From a checkpoint of a small sound classifier.
Model: arch ecapa_tdnn, norm groupnorm, depths [16].
Training: muon at rate 0.007, 5600 steps, batches of 64.
Data: trained on read English sentences (LibriTTS-R), 15625 training examples.
Rows from block 6, named by matrix and row number. Each number is 200 + 20 x the weight over its row's rms, rounded and kept within 0 to 999. All counts start at 0. After the name is the row's rms in percent of the matrix's.
# mid00: scale 1 width-5 conv, dilation 2 (model.blocks.6.mid.0.0.weight, 64x64x5), inputs 32-63, a 5 kernel for each
mid00.18,084,200,198,197,198,199,208,180,168,154,210,197,191,191,186,187,149,169,183,134,209,197,195,197,195,195,200,200,202,200,200,201,201,199,195,194,214,176,188,217,211,204,180,188,222,209,204,200,202,199,198,207,199,169,192,204,198,194,193,198,194,198,194,192,196,198,203,209,208,204,207,203,201,202,200,195,196,192,190,188,192,179,177,186,194,184,219,192,201,196,205,164,149,188,257,173,198,199,198,199,198,198,198,196,197,198,199,199,199,198,198,207,211,206,204,201,202,197,192,195,196,212,184,178,213,182,213,200,202,231,210,196,191,184,193,200,196,195,195,195,195,196,192,194,194,195,208,198,201,207,213,112,200,248,202,148,160,177,173,180,179
mid00.19,038,202,199,199,200,199,214,220,219,216,204,197,190,185,187,194,198,193,200,211,157,200,196,191,194,197,202,200,200,200,196,200,197,197,197,197,198,205,203,222,226,188,192,161,183,231,203,202,200,200,198,190,212,203,170,186,205,201,203,202,196,197,192,194,192,192,201,204,204,207,196,201,198,196,198,195,207,200,196,190,196,202,192,187,195,203,189,196,185,191,203,241,223,185,179,254,197,196,193,192,194,203,201,200,199,199,200,199,198,199,199,223,225,217,218,214,209,209,207,205,206,146,167,224,216,215,185,214,198,201,186,213,208,208,203,199,200,200,198,198,198,208,202,202,201,203,189,191,186,201,216,143,193,144,142,145,210,207,204,222,220
mid00.20,038,202,201,202,203,202,196,194,180,172,191,208,205,208,207,209,172,180,124,140,156,207,210,212,216,215,205,207,209,208,205,206,206,206,206,205,211,216,218,204,195,142,177,195,179,182,206,206,206,209,206,143,192,216,221,241,203,204,202,203,201,199,197,198,200,197,203,212,211,204,205,207,208,207,209,207,207,203,205,203,206,194,197,189,184,186,205,200,201,206,209,208,202,210,216,146,209,209,208,209,209,205,206,208,206,202,206,206,206,206,203,205,212,210,211,201,208,205,205,211,206,166,180,190,163,134,156,191,196,196,186,212,208,208,210,205,203,203,205,204,202,213,212,214,217,215,194,204,206,213,238,136,183,141,182,149,195,192,191,209,201
mid00.21,036,206,201,201,202,202,190,206,181,185,207,201,193,201,202,205,182,131,164,116,199,211,212,212,213,213,201,200,201,201,200,203,200,199,198,198,197,188,172,199,226,151,167,193,204,171,205,203,201,200,199,172,207,201,198,224,201,201,199,201,199,208,204,211,210,209,201,204,202,205,202,205,203,201,200,198,206,198,205,206,209,188,178,176,187,179,192,193,194,207,213,253,210,178,203,206,204,202,205,203,203,213,208,207,208,211,202,204,205,203,201,217,218,209,212,214,210,211,216,212,209,137,154,166,196,216,148,190,191,192,179,214,209,215,216,214,206,203,205,203,202,214,211,215,215,214,196,222,227,203,205,137,165,154,149,122,203,196,194,217,216
mid00.22,136,202,202,203,203,203,222,246,210,211,216,201,200,203,202,202,215,256,224,240,283,205,206,212,211,206,203,203,202,203,201,202,201,201,201,200,205,199,191,197,207,190,199,192,195,202,202,202,200,200,200,213,221,234,228,231,199,198,199,200,200,201,202,204,204,205,203,199,199,198,198,202,202,201,202,201,198,198,197,197,198,189,194,195,194,206,249,225,220,220,239,230,249,267,229,255,200,201,201,201,199,202,201,202,203,203,200,200,200,200,199,207,207,212,201,208,199,201,202,200,202,229,213,182,200,217,230,220,221,193,224,210,207,210,204,206,202,201,202,202,202,199,199,201,200,199,196,198,199,202,209,271,258,283,307,267,216,217,214,212,211
mid00.23,048,202,200,200,201,202,172,188,186,192,195,203,200,204,204,204,195,167,217,203,193,198,204,209,207,202,205,204,206,206,203,200,199,202,203,202,198,192,183,175,177,155,149,164,183,186,204,204,205,205,205,188,169,186,182,173,205,198,196,195,198,178,173,170,173,178,203,199,208,201,204,203,201,204,205,204,213,210,210,209,207,178,175,175,186,185,194,176,189,208,202,261,239,219,244,245,189,187,188,189,190,208,206,206,205,207,200,198,198,198,199,212,215,215,215,208,195,187,185,195,201,241,200,195,208,265,175,196,202,211,195,194,184,182,193,198,204,204,205,205,205,211,209,212,213,212,194,199,208,205,212,153,152,114,142,139,226,224,213,229,217
mid00.24,056,200,200,202,200,202,212,183,139,190,181,196,198,209,202,197,174,164,201,167,122,192,203,198,195,186,200,205,205,200,199,192,193,195,193,195,157,190,230,225,198,213,194,200,225,201,195,196,199,197,194,154,142,173,170,178,193,192,193,189,185,196,192,194,190,182,198,191,195,196,196,196,199,199,199,197,212,194,202,205,196,204,182,202,205,226,202,221,210,193,168,182,225,231,168,172,192,189,191,188,189,200,199,202,200,201,194,194,193,193,193,211,194,199,201,196,188,188,193,188,187,193,260,248,210,133,199,211,231,190,191,187,188,189,180,181,199,197,199,197,199,207,205,202,205,203,192,184,181,194,187,181,199,232,163,222,153,155,140,204,201
mid00.25,046,205,204,204,204,205,172,190,182,192,194,206,207,207,205,203,187,147,198,207,181,201,204,203,201,197,200,199,200,200,202,201,200,202,203,204,191,195,192,184,180,197,207,219,213,211,204,203,203,205,205,151,173,219,220,228,200,191,190,200,202,204,205,207,206,207,199,189,196,205,215,203,202,202,203,203,210,207,207,209,214,187,198,210,211,201,259,263,269,261,232,243,217,191,222,234,202,201,199,199,199,211,212,211,210,212,200,198,197,199,199,212,210,207,211,227,210,210,210,211,211,165,176,189,154,192,157,193,199,183,175,213,214,211,213,210,207,206,207,207,209,205,205,205,205,205,208,213,206,191,186,151,170,178,156,157,223,206,208,209,226
mid00.26,067,201,201,201,201,202,198,197,195,242,250,199,200,201,203,200,188,167,220,172,149,193,198,202,187,187,199,199,199,197,197,197,198,199,198,199,213,224,215,197,199,191,177,183,183,179,200,201,201,200,200,239,255,234,234,240,204,202,199,198,195,207,210,213,211,209,205,207,212,213,206,201,202,202,199,199,198,197,195,196,200,196,201,197,195,194,263,234,210,225,234,216,251,245,223,256,203,203,204,203,203,206,207,207,207,208,204,204,203,202,202,220,225,222,219,219,205,206,207,208,208,203,213,191,172,184,210,238,234,222,193,208,214,216,216,214,206,206,207,206,205,195,195,197,197,197,207,198,193,192,183,219,161,125,132,167,227,215,201,228,233
mid00.27,106,201,200,199,198,198,227,254,233,254,198,194,195,196,196,199,228,224,202,228,257,206,206,213,212,210,198,197,194,194,196,200,199,198,199,201,184,215,217,193,166,208,190,189,190,191,199,197,196,197,199,195,206,184,212,216,198,201,200,198,198,199,200,200,198,197,197,199,205,207,210,199,198,197,198,199,195,198,200,203,201,210,211,208,213,208,208,217,207,194,180,194,254,280,239,162,202,202,201,200,201,200,198,196,195,196,204,205,204,204,205,188,184,185,192,199,195,197,197,196,197,146,191,186,191,201,161,184,220,205,187,187,192,195,196,197,200,200,200,198,198,200,200,201,201,201,201,206,204,204,198,205,274,253,312,198,174,171,185,183,207
mid00.28,052,202,202,200,201,201,167,221,175,187,208,205,205,201,201,205,173,166,183,202,202,199,194,195,203,200,202,202,200,202,202,200,201,198,198,198,214,210,210,210,199,183,194,197,195,202,201,203,200,200,202,209,189,205,221,245,203,201,205,207,208,224,227,220,224,226,197,201,194,196,203,200,200,198,199,200,201,197,203,198,199,212,211,214,213,213,217,236,224,185,197,242,171,232,84,237,217,218,213,216,218,205,206,203,205,208,205,204,203,205,207,206,196,206,199,197,206,205,202,201,202,169,163,163,185,196,182,192,211,223,175,218,218,214,210,213,203,204,199,201,205,200,199,194,196,200,195,214,207,196,200,191,204,202,239,187,201,201,192,210,216
mid00.29,037,196,199,199,199,198,182,189,206,200,134,199,197,198,194,196,200,150,168,165,176,204,206,199,204,204,194,197,196,196,195,192,194,195,198,194,204,181,177,150,187,148,197,256,194,164,196,199,198,198,194,177,189,252,204,195,202,202,199,200,195,194,197,190,199,194,185,190,191,198,203,196,197,199,199,195,206,206,208,213,204,166,179,199,199,172,212,217,243,230,223,219,214,210,241,199,192,193,193,194,190,199,199,202,203,204,194,195,194,196,197,207,205,205,212,200,198,196,193,198,198,203,183,240,214,142,174,222,223,212,184,195,195,193,196,198,200,203,203,203,202,194,200,200,198,198,221,214,224,231,221,158,157,235,167,169,229,213,203,191,184
mid00.30,044,201,200,199,200,205,176,162,186,182,140,195,189,191,195,200,237,168,244,246,188,209,198,198,203,204,192,191,194,193,191,195,194,197,193,194,199,208,220,212,197,190,197,193,195,159,196,195,198,197,197,236,212,183,183,184,196,190,191,197,199,183,178,180,185,184,193,174,168,181,183,196,194,199,197,197,201,192,190,197,202,166,176,182,185,155,200,171,197,212,178,233,251,145,194,242,195,192,192,189,190,193,189,191,195,198,191,192,192,192,191,215,215,200,204,203,190,186,187,187,189,196,201,193,196,164,200,216,214,182,165,191,184,189,194,195,190,189,191,193,194,198,196,196,198,199,183,193,209,211,197,202,171,199,196,149,207,232,219,194,184
mid00.31,051,200,197,198,197,198,199,234,197,216,152,218,214,228,216,219,223,158,272,232,185,196,203,195,203,203,204,202,208,209,206,198,199,199,201,198,199,186,189,199,172,204,221,207,211,216,205,203,206,205,207,234,263,254,236,221,200,199,201,203,204,192,198,200,198,198,188,190,194,195,197,205,204,206,204,204,212,211,220,220,216,158,171,182,186,166,207,209,207,192,211,217,163,206,237,229,199,196,195,197,196,202,200,209,204,205,194,193,193,194,195,203,197,216,195,199,197,204,208,202,204,221,185,182,193,135,194,241,216,224,163,202,194,207,193,197,203,200,205,202,203,200,203,203,207,209,203,207,207,210,211,160,163,185,195,128,189,197,201,217,191
mid00.32,119,202,201,201,201,201,151,177,186,208,170,200,199,198,196,196,244,145,165,139,219,194,193,194,195,195,200,200,202,201,201,201,202,202,201,202,197,202,209,204,199,199,200,211,198,203,201,201,201,201,201,215,222,242,209,198,201,199,200,201,202,198,200,202,198,198,201,199,199,201,200,200,201,200,199,199,196,200,200,197,197,199,200,210,210,206,178,170,161,169,160,173,185,235,181,175,199,199,199,198,198,200,200,201,199,199,201,200,199,199,199,188,194,202,201,209,206,206,205,204,204,174,192,209,200,186,129,131,158,160,183,208,206,205,199,200,201,200,200,199,200,196,197,196,197,197,205,207,206,196,194,118,91,78,120,115,184,189,192,185,197
mid00.33,076,202,197,197,203,204,161,199,209,217,200,202,206,202,215,210,136,104,159,155,237,194,201,199,201,205,198,201,200,198,197,198,201,200,197,200,211,212,208,218,222,209,180,172,169,195,198,199,198,196,198,195,203,229,164,180,204,202,196,199,205,199,198,194,200,200,196,194,185,185,188,196,198,195,194,195,190,202,197,198,192,200,199,188,199,196,223,226,223,198,198,232,166,232,140,177,200,199,199,201,203,200,198,201,203,200,201,198,198,199,200,194,193,195,190,196,197,203,199,194,198,211,174,211,219,194,227,222,258,209,230,199,195,193,194,199,200,198,198,200,198,200,201,199,201,203,201,202,197,188,186,224,178,202,145,224,201,216,215,218,236
mid00.34,142,199,197,196,198,199,238,271,246,236,239,194,195,192,195,195,209,220,247,194,206,193,196,197,205,206,199,200,200,199,199,198,199,199,199,200,202,201,205,198,203,186,186,196,182,198,198,198,198,197,197,196,157,147,157,240,200,199,197,198,199,193,193,196,196,196,200,202,203,204,202,199,201,202,199,199,202,201,201,202,202,209,200,192,197,203,232,229,204,213,202,197,247,241,218,158,199,199,199,198,198,197,197,198,199,199,199,199,199,198,199,192,187,190,196,199,197,197,197,198,197,228,205,195,228,265,187,193,247,284,259,197,197,204,204,199,196,196,196,197,199,193,192,192,195,196,197,198,199,198,199,273,278,184,223,222,176,173,182,185,195
mid00.35,075,201,202,202,201,201,161,178,161,164,174,190,195,197,199,198,206,191,195,175,134,197,196,198,200,200,201,204,205,205,204,201,202,205,205,204,189,201,216,196,180,210,197,189,187,205,203,203,203,202,202,235,220,215,231,207,201,202,200,200,201,200,203,199,201,201,210,209,206,201,206,202,204,204,204,202,200,206,210,212,206,215,212,206,222,218,176,198,222,219,193,205,275,192,206,218,203,205,204,203,203,201,205,205,205,203,203,204,205,204,206,200,205,204,199,209,204,204,202,201,201,193,226,254,279,265,213,216,209,216,224,203,205,204,208,209,202,203,204,202,202,199,201,204,205,206,193,202,201,191,187,146,237,175,183,199,203,208,217,205,203
mid00.36,063,205,206,205,205,205,175,220,204,191,218,195,196,190,189,197,187,193,189,149,167,201,203,204,199,198,200,204,204,204,203,203,205,205,205,206,195,184,172,180,178,207,203,207,190,201,203,204,204,206,205,200,225,240,193,191,201,201,201,203,203,205,209,210,209,208,215,215,211,206,200,202,204,205,205,205,193,193,190,194,196,197,201,206,206,208,238,236,203,179,223,292,152,218,234,255,208,210,208,208,207,202,203,204,203,204,206,207,208,208,208,191,208,210,210,213,209,211,208,209,209,159,157,148,177,186,162,217,258,223,202,209,213,210,214,214,204,205,204,204,203,202,203,202,203,206,219,211,203,203,201,185,242,212,148,264,184,198,201,183,197
mid00.37,095,196,197,198,199,198,204,166,179,235,182,188,191,195,198,199,217,184,207,187,136,199,199,201,200,196,200,200,200,201,198,197,197,199,199,197,198,213,216,194,192,222,222,207,214,208,200,200,201,202,198,172,177,173,196,207,200,199,199,201,200,199,198,199,197,198,202,197,196,197,193,201,200,200,202,197,193,188,181,184,189,192,194,199,198,192,205,211,204,222,182,203,206,215,159,156,199,199,199,200,199,195,195,196,197,197,199,200,201,199,198,195,186,197,191,190,202,203,205,201,198,193,190,138,153,133,201,163,188,152,180,196,199,200,194,191,197,197,198,198,198,195,195,196,196,195,206,205,210,205,209,208,139,70,237,272,176,196,195,181,198
mid00.38,086,201,200,200,201,201,216,205,198,240,214,197,198,196,199,201,203,193,199,188,120,192,192,192,191,197,198,199,196,197,197,199,200,198,197,198,205,188,175,191,208,203,217,207,208,220,198,199,198,198,197,193,207,207,181,208,201,198,200,200,201,201,203,203,202,203,204,201,202,202,203,196,197,197,196,196,199,201,194,196,197,193,197,193,192,188,209,206,196,195,164,227,273,252,181,182,198,199,198,198,199,199,200,200,200,199,197,197,197,197,198,193,197,196,198,202,198,202,204,202,201,139,141,169,180,173,144,159,188,182,165,199,202,202,204,199,199,198,198,199,199,201,202,202,202,202,205,205,198,196,192,237,184,171,187,100,195,199,202,207,217