config.toml
input = "mfcc"
stem = "single"
label_smoothing = 0.1
head_dropout = 0.1
warmup_steps = 110
Rows from block 5, named by matrix and row number. Each number is 500 + 50 x the weight over its row's rms, rounded and kept within 0 to 999. All counts start at 0. Numbers have three digits each. After the name is the row's rms in percent of the matrix's.
# mid10: scale 2 width-5 conv, dilation 4 (model.blocks.5.mid.1.0.weight, 64x64x5), inputs 0-21, a 5 kernel for each
mid10.0 105:574610502427466508518500492497513508494522516585570509455412512518513485497493499493472518508512521509489524486495480476455498508496504539570518545522493598442456473395403404389432515459501480461489481497501503485510475430427409537514574555520522514505479521504526531496495514469487481417417513565496498504459462463544484461484464
mid10.1 080:490649595588480537524508494521511506496511492523481491560490550512489549537614536517486511517515507523524538504485485482532512530551504606632563560524534496416555444420488459419433508512471480509514506503503497545503503528469689627538550586515510492497520534510504505466490513523448463441621578525630444493485507438475498524507502
mid10.2 112:540668489493553505495517482482493513508494502494458560481432508501473507506504534541563539507498482472490555523478434452509537488541560552618595522597336443393371532422404479523559501450475505514492498506506519451470509543499522477464662624496503505502509531508530515480523543510530549417455441484506451476548561563501446462507488
mid10.3 181:386428367445494481506528522503495495499498508562551569545509501477511545579545557545598623498521513523519501484490512532509535525508578476488481512534681664597591512506531524483478451453498534513493492489486519514551522557507425490417541539496501494515517504500513484481533495441514513465493546478525606584612564517486492531499508
mid10.4 176:458504365305405483484499500512482503528505518595591557554552515489457430448414385414449458486511465499496476480484478481490506493480515455484508484489500450420495549558540453528570539486496493530509508511498500531524533528521496382449459537506526525520527474501502495478498498518512520464462483518472601537471478477553512518531522
mid10.5 152:389558637540449472489496526487533509485497519516562516532542516552543521515505575567515505526535537505484485513513528499488480524580512497539517552555466470468414481577511535428413429405421460443499501507519490506506524540534459520472389515492498509520509515505519526535481488505504487537519538515454588565526542483500478485474466
mid10.6 143:619534504444355482502489509478499488544526516582565529516461546524572531517522547573570526495563586560505522501502519476434451451475463520490491553453499586595533381516490546443457489512518512528485487509511518509529498526582529585556519414474497509506482470481480498525496479489544494416427526578514556586526556461470483538484501
mid10.7 114:425429437432439480507531541510466498478521520549539488424456473472434491509500515488477458510534437468459532519503522503540561520554517482548521551572503479381469489423339385426438471405499486552509512510526509519503501471435478480463584460508515503505511490518511490470524514474463463530534515445522504484490487474452385457454522
mid10.8 035:459511491359295463470459470512567583467467481421444409396400461483467466493500532465476479517508480526508398432402442480508480525515520407480463480504512527524458520507501502492477459488412429457504500534521519466423421448489520495542448483513507473472498496490487470489487501514501500492432355393421444489389458430471491474424450
mid10.9 102:472394397516548477496474490514463478535454470365434458515474452473483474471467450410333427457476475462529500544535488536462466434464482435438515515410459506556453384533488474451438509486467502582494500499513460582582535508580510489555475455468463484457493533479477481497552543480492517499500449402473461414367391435445436504484419
mid10.10 050:459481452346313475458471480510510524504516524351363350412449514543523467456445470437440471473463452475492419428423492507526529559537524483476475411404477502539461525449423449457436433476440429437514510534513513517499459470549506491513402435479470468455480442463490485501479485499490491472471453461427492484468493505444469467471455
mid10.11 041:411486463371338501487448478499533542513524516402436440478471443460449476471496494471501506528530522577532350396394459456525499498519534412450485494467473525535495514495483503480439452471436435451498491521512510505469450456509447534580493459489490467460480452454470469489451451461444441497454417405429393394360428429435461466442439
mid10.12 041:473541536412371466463444470471510525488465479385426382432440462458434488502570553456460530473479466506501346412407451503524495508508511410448428500504464553534436489548545496475469479502462420460527523539522523540476445479512456490550428480506493451475491452443430449432492483457441442500467398406427456443362456479427500474483502
mid10.13 128:540514557525477512514519533530525485497463491495498541548551525538523471463601628630578482549521541525533540545505478506495514473541533528551514493479529530539446532563599569602599565538516498554510514512495501478511490502475546655428475428537513523502525563570520532577514518506511532521490489493506532597678672667507511544493526
mid10.14 042:465519474376383493473476464492529527459480508375425397395385477543504506508538541434425443485505505503515374441418457488489491518531494472478479468524530505523502501464463497468459484489418432465492490518517520430423408442444595565545421404488489489477477499484491503502460425449433460482469402436469526538511509473399459458430435
mid10.15 065:542580608465425449490465455456522536457495535521443408393405446529518529551505523527546586499475499472497464494435478492496531494557525480534500515498425492504500444555523548489514496507538497597494474489510502487485493512522386483499520452534538509489494488483497449449534479485459479436437456393459600527454413419582528534534444
mid10.16 147:406533668419407509530536509498496480540518480520571512509472503517574456459599624570482426566533585494446535542563508473516489527513511476492548494485605629715602419506502533514444538565495551481512511510495494507519489450454573529714361487520522497495474505466496489473502500494466494487439435549491525515492486454519506475524526
mid10.17 042:489498509637579504486489476484504497488474492459479466435410447486494506534374409472482449488479505482461460461451461473508511511525518487461482458484447431394433339551534485500459470461472503516505505493497501524522507528515495548523483555485464473459476495457487467450491434456512454395358529449516378414510479479510477515474451
mid10.18 136:623536500481438486492480509491540518488551501554605553500473535500519491513604583587549491515512538509463583574552541509505505471565481583513458502543603582507757484529480470502487486479485469485481475476493468493477517519462641544534551669510520493498493498473479475483497477464465439517492613485645579612539482508520454504489536
mid10.19 036:492524550529532513494496486493507497501499509454463478455474455494504515527410416437439409496485484471470457460430430465494489476525518468468487453499441443391388364530510484495430507505495501488495498505497504539523509534518501547544477563480468462466478463452463453450502472465463480409426493489541401455498464453509485479486460
mid10.20 039:503503479494547513492502468495523509497495514454477496418421469516529524529377400456447451513505514499472477471461451481503492506532526490472471453477434420402427379526519482493465482487511499521494498490488497540517526532540511552534452549477467474460459489472468460460504437449452515405414548477490367399553487498513473525510460
mid10.21 035:482526525513500514502501495502510504496496507428486481449460455502505507515368406421433404502496501484469471468443441473489488486527529474469492453487434458381403330519506490497441488488476500498498498500498501543535527554547481560533476537477462459454464464454454453464498469469474462418422509483526387451522451432527504495471478
mid10.22 035:443503484478470525508501494511511507492503506427470467462439469517517509500363385423454418522517512499459477481449439472487484484535538482460484458485431446407447340516516497499465483488497514518489490493486488560556546566562464544530469537471455457454463466450448443452475445477494482495498551510539403464503459451508495480470461
mid10.23 037:483527523478495530496508499506506495490489504453502494451483469509533510513351385437442416527515517501474475467450431472491487480522519478445464446477465407401437360511505485499471496508533493503495497497494502558543537552538485537545485566484465465453464477465458450465496459493511504445458552529573408437523469467519443501489459
mid10.24 083:349445468500565485459474467492477465455453456460418485418466527504483445473519490530550565529542552530480477485529505521481493537458513510486518513507423477619472471521536467482445553566533503442536522515496457444473461476526564532542506471521501500471490495472502476468451488519495532628585484390309489479498491495509523493565539
mid10.25 175:449586508430422511502514498468507506493486481483484503425360489518512479440486487476467429503508502504477500506498496438477521505495476490520556512456419544515445358507459441497509472460486503478499499503493496543536499483446423452533504381504500507487487523532512507505515495483502494573677604412465580567573467409477461491508509
mid10.26 125:557559539569588495485481473464496495494510474400444418397457462429439424447428449422424448466417439458455527533554517478456473506478456491534547530528444318477416500488456499505521506516548493454506504516524497397387387393378423387463366431470482470491504468488523558543538539523491485637637628713619402446463497510435480462463468
mid10.27 156:477457577546585475499488500504475496499514524340511492507550504525529508523494525555503511487522559620525457471515520499464520546474498450460488516549451483566573559475475532539553494521484468491510522510479482474513528534514475499557568558495529510494513473498516453480487472496477509372491436511390363478502488546472520494459485
mid10.28 064:503474504444447475469466478465429435437444429359366440441504512534510492478580563495529521537558545542529442454465474461527517495492503455437468468466486496489489503468442425455463545575550514525490485489489488484484479468494556551605538578482477469480474444451444451453487529529526517433464415341370477461447507480537514493477534
mid10.29 065:524489535464406511501505481486499479471472471485441471545480524492515550492537445430440535529543485559503514532559501522448488474501534504546528519430509483389633558512508474493502499495488517502505490480472479511482530465546456558604414399458459475503499476492487492488511446490464476472454529522400483449440488513574505543468514
mid10.30 069:390435534381449524519514543509517544500509519560521444445520533531549496556476528488520509548542499523507484484536530502516508488480521500466521543498533505422386511535513503463493506529478474503494485496501505529549520485510573489602523624472484493510502483491469509525419464506423414540481555396414434471439498463477480416426430
mid10.31 146:518507588580502505492510491508538510508502491576565584630630520525512504506494507559567625495478469490512501497524508519515490513540535497469516473498631418469507425537504562541473529522547524442519503513517499578596614568603473499550498455491492503503525497489547505523563485517507507551510467510521609551572622598480506495504445
mid10.32 121:605554508442384496489480492522476480459473476506508554534506509509570524507499544600554483501526514490486448457493424450518520495514476551568569512489501492507425404492485511525477487495468460446493485494507505470462468498473487539561500478523506506526513529516523523500484498485489499555513454530552558481468572639463422498499491
mid10.33 144:556370352484547524503479504485478482470469468551544540550550451422513473523504529531511521496497455479491509497531524549555538493484536524503510558496435588611559510459474503512421472496503498515523515501507492549564575536530531356519517511490495479489479536524466486500497515499487499512567671577516549583572611568475487490463509
mid10.34 054:594492452515623506517509520527480475491511533460522533513482427463469484479484510523539516463482475491512524519547550558466508506489470530517479487512428533526508426463462480495480467437477484485479481489486484526548543570557468519429394441490500503508521480474476470485514501517536539556589624611618449472499541474474457482483491
mid10.35 080:588450338417585525527529551548504509510531557467531487516492465461455512493554534531575576466483473487501523511508536526471486514497470514515489471485423598606632482464457508511457457480482488505485485484490485525493509550525515525457506543500490491521522479506491468462488498489487511496560565545586514558556597535490531542555528
mid10.36 119:470395181365400475470463477474496509496491476414496507477422488482508492486523508538499483471471504464465497501512525526508481492495513537519448492508388465578479562481473556554535442446436442407506491506492505483499525477489500499450483508497501504524474512475468506502491485473441406471549488519478476503447529471498470505441481
mid10.37 053:583506465491637546537524544534518519514528547430493542544528431473469500477443468466517540488512491500527552549559596587473475451476470504512498487524466496515528468462463475480462471457488484481484495504504487534533562576536523561453427460502508522531539482483453470475531531551524536563580652654607392426456473455508494513512499
mid10.38 146:550558536543575497514531521489493504493492519475508529479455484502534479455511506545519502508528524499498560545521506516494519478485511511538546529517425448509430463571530524493494446512553443473491509522508498480514536478428493495537556509516529541511488496480483470485525535511517542603530523514418481494529462463416458466467518
mid10.39 069:587504490527696502505494539507471486492510543464543531550489462485480515509518512520574563488504469507523517503530548535466501474511447529513522521509344468467461350459462486477472487478485421498487488496508489520542520529522581586478437481493496496504510486487481490481470455464458488524554580537549426445489566488502485512463496
mid10.40 133:533576615418439534508515548523533485512529520557614638621590555538487495487537536524535531443479473462470530547554557547586534551562531570544592569577425480565455519470523492532492548526462488494524508504509496549590595560562489544547504576511501503519521544531525566534508519550528490461535554528490507538565535490528495526508505
mid10.41 101:347278344532546471496511494454446448468493463434478507452444492462468453479457488549505484547555537535548525561554537526544540521494482481434444479464580598680442479534517542535552516528544500506506525538509520475463508462500358488480543506502510516524497463549494504521467478464499477428460468378398444485530477483532498516528517
mid10.42 060:455446557514571536488496457501519495530518522463483539461473477513507490475426422495537537458528497492524506472455470492555441568543524504483440463427531526547430409427487514535557493512477498517454494478510488520544567626547519582555531466500528501480490518498545475526441454421456447602617533586494512424511544532482474516503512
mid10.43 059:478507536527494472471505473480488455457461478544489530538557471479474470486504507619594568555520529518511497478461462456522538512557509483467486522502505472604571498533542497539502507581508527543499498499493496570564591567610428629509792543459459486467472541539514540502500490463481465505525450481488455467518398508528553517528490
mid10.44 038:429528536507510496516505486471484445448450474485512477489490484489473439458445546597598581544551554555516487480486465452505440464497477495464482474428516454503616486487524495517529536611546543594507492500509499560589588585608491491571559508467464473469454517520525532513462483449437418564591574564599398502506475458574546527518493
mid10.45 063:516607512667653494511490486519505527515514529465509547594547432456502488448487509535667567438492452481462459471457422442455531468456429462398405472440421488534497617494467491593511484556544496570502521494501494440470478512536433559449540657480448470484483513584525595486431444431416411531436559503457411528641517516497542506469512
mid10.46 035:435465441448509508504514480482526490495485503499550522523493450476479476482458523539620609518514525538522489484473469480448434459460476495486518449441517537530590529492516490538536501530495522549481487495490486546562585617607525504610520547473467479484472525566551505511434448433421408567611549575569436498512500412566543535526505
mid10.47 076:487417535515547481462432500502523506463490501504487422487405530485492497552427409354408396480475485491504495451467485520511542485536501534498492516530480491462528461497484458466470520554571493532475486472483468436406412481476526550567527545516516486510503448485441443455508486505464490455507547468356468388394472393538487494474501
mid10.48 074:482455319326239510528521534560476526483469476494475475503486474507477513466508478511547585477523488483523498491478479483499505463497513518525440429471371462377498383461518515550564519491493526494507499497536515499485515580575560528481546520496509512502510511473486491515540541529550522504547564530546408441454485440498511526480411
mid10.49 098:340427292222424533489496498489508500517484515583500477494488441477438450493522467461469478530507495527531460461431461485493458504493496489484455477461371538503532448426450513500522506469380450483488490489477488542513472525527529535509520497506490510515520465465448470497515520466514566434486522483515513483452534523488509513480450
mid10.50 106:404491501535531524512497537475492459477498475535495526516470461487501470514516509574580510496496524525500477489515497489521566502494482515518528486476471491335471619477504443522396479402459485459518511489507509492518500536447518496457526436489519499526510545492496558482498510542565529431471447436558455473424456399543524510515553
mid10.51 180:491573474479497450463500479487475484515510531510490498523530465514525518497438449438428405485510486505501490490486489502468473484472468503528509491482512418467561540546559530568592497487462511520501503490495492517530524566550380417382431495506498510503500513511507509527496502494465483561566560426417523564634600625489494507488497
mid10.52 079:504306530582390488516512501531457482479532515421519420441550508468511520479505522545603577540522510556589488476508558555494472469490462553506504491493486545477564450350450458459560558520558473481517548534514532479517498518518501538464524512494495480505517485471517434484491483502446479444479484462469444480466504528471473537569483
mid10.53 134:508622556572567493480513525528471499481528525510479478549466483543515556541519511465559495499503496507493467472489505514512500496505520511496476446543459572487463639505498503459504523498468507504505494500500522478466520570537458471462454707526509497521498478477467519503514565508501528619576558397360471437464450411492491471534473
mid10.54 143:328379515445391510510482492502508507493519519488439446519535515522519498514523520465526568490476490512529499489485508525538561512473488527553574529476557455573541543518508514505501497479509498522513514526500517483466454462482487483505501533524502493496508502532474480480506485547534515697578638598599490489545560514471514519503507
mid10.55 084:372377410331586524482540487453442447404413433432520457513492493541525516600464421493535592496446497457468506470469489522468441523517478502479442425429449556483581545461479535525488478514494489509500490514498507507516491525528562508470440403497507509520526517479480530482499478456445516521471524530460390445495437466503538525519489
mid10.56 057:606696509640602582570589542545562606535542538480485562484498469556447494474521486533541585532537522515478473477452462463479486528509538514467504505457407477453444403547591606622601511520550551528530502504515481481510534475523558473496462478499486519497490516475473560466541507523500500463437454407368511485555533534440474513477452
mid10.57 054:460579489440461462548485523511613487510467480596559481381439504434497510534494518489435517482546505476534509548504458448516535540491485478500466518466483428452496432574546600587582465474552447467512528553531548495503537484494522523538524532511480488490508457494527558564482508535437393470485499410321481499499511467488422458499426
mid10.58 049:369437491452391446422449433440476461481444433582559517482453435453465464460393377397418411524499486515493477475464464490484481483495478422447472449413478473505524490438464457477467434394410403433519506511507499500525494489510581546645587590511506502491499465457438466458469501509489521519538449451547480516503483497497504486531532
mid10.59 075:547554514492499541501535512528512445501479533518499466474509465521545552540624519595571574433463470450501491470512481540506505507499471551531460542561487461398436433435436494479473503514611618636496493458476466455503488531562555497562443466454452464426513483470493501530499530511514488514496522514610503537595546538514470530483590
mid10.60 118:554549553428460503498505510495479491480518541529524534510569528511479510479537515535548493491518470498522541537511543517478479512533483562522566465510461530547514483521482444518553472477441478519507519508519515566541538543501542559626513558535517514532517481508507534560496504483516537612537626528519539527549520559475485525484506
mid10.61 090:556576528543604510514473491454534538486463488514455441620505575572588505460592538486515557554573452482518482501453434443511556534511534464418492455438595569489443429465477483514494539563508518564474491493523483534483444477540474531455544418507501501487476486463502517531493531519495489428405474422458403421484464465505500514554482
mid10.62 057:491555521689605525502546515561480531535507511363417489414525513491556491530502563563547607535490528501512473469454499472452419519438486428521434523530539608456468483472575558548613522553548589539505523511489507520479490503459534382457436521496521519546525458501468536535459489457526434455417469473518450512553528578456479561470537
mid10.63 066:459510525510469512523472518504463507559530548511437644515576445513516498554505483570553441492536519496534496523542521509500488521499485416455426533444523486431474553450480449459506598530487551532481477444487476451432524490432488468530452468495485477528507537480490508405498503448611519528537532470543507587456540491475564528423492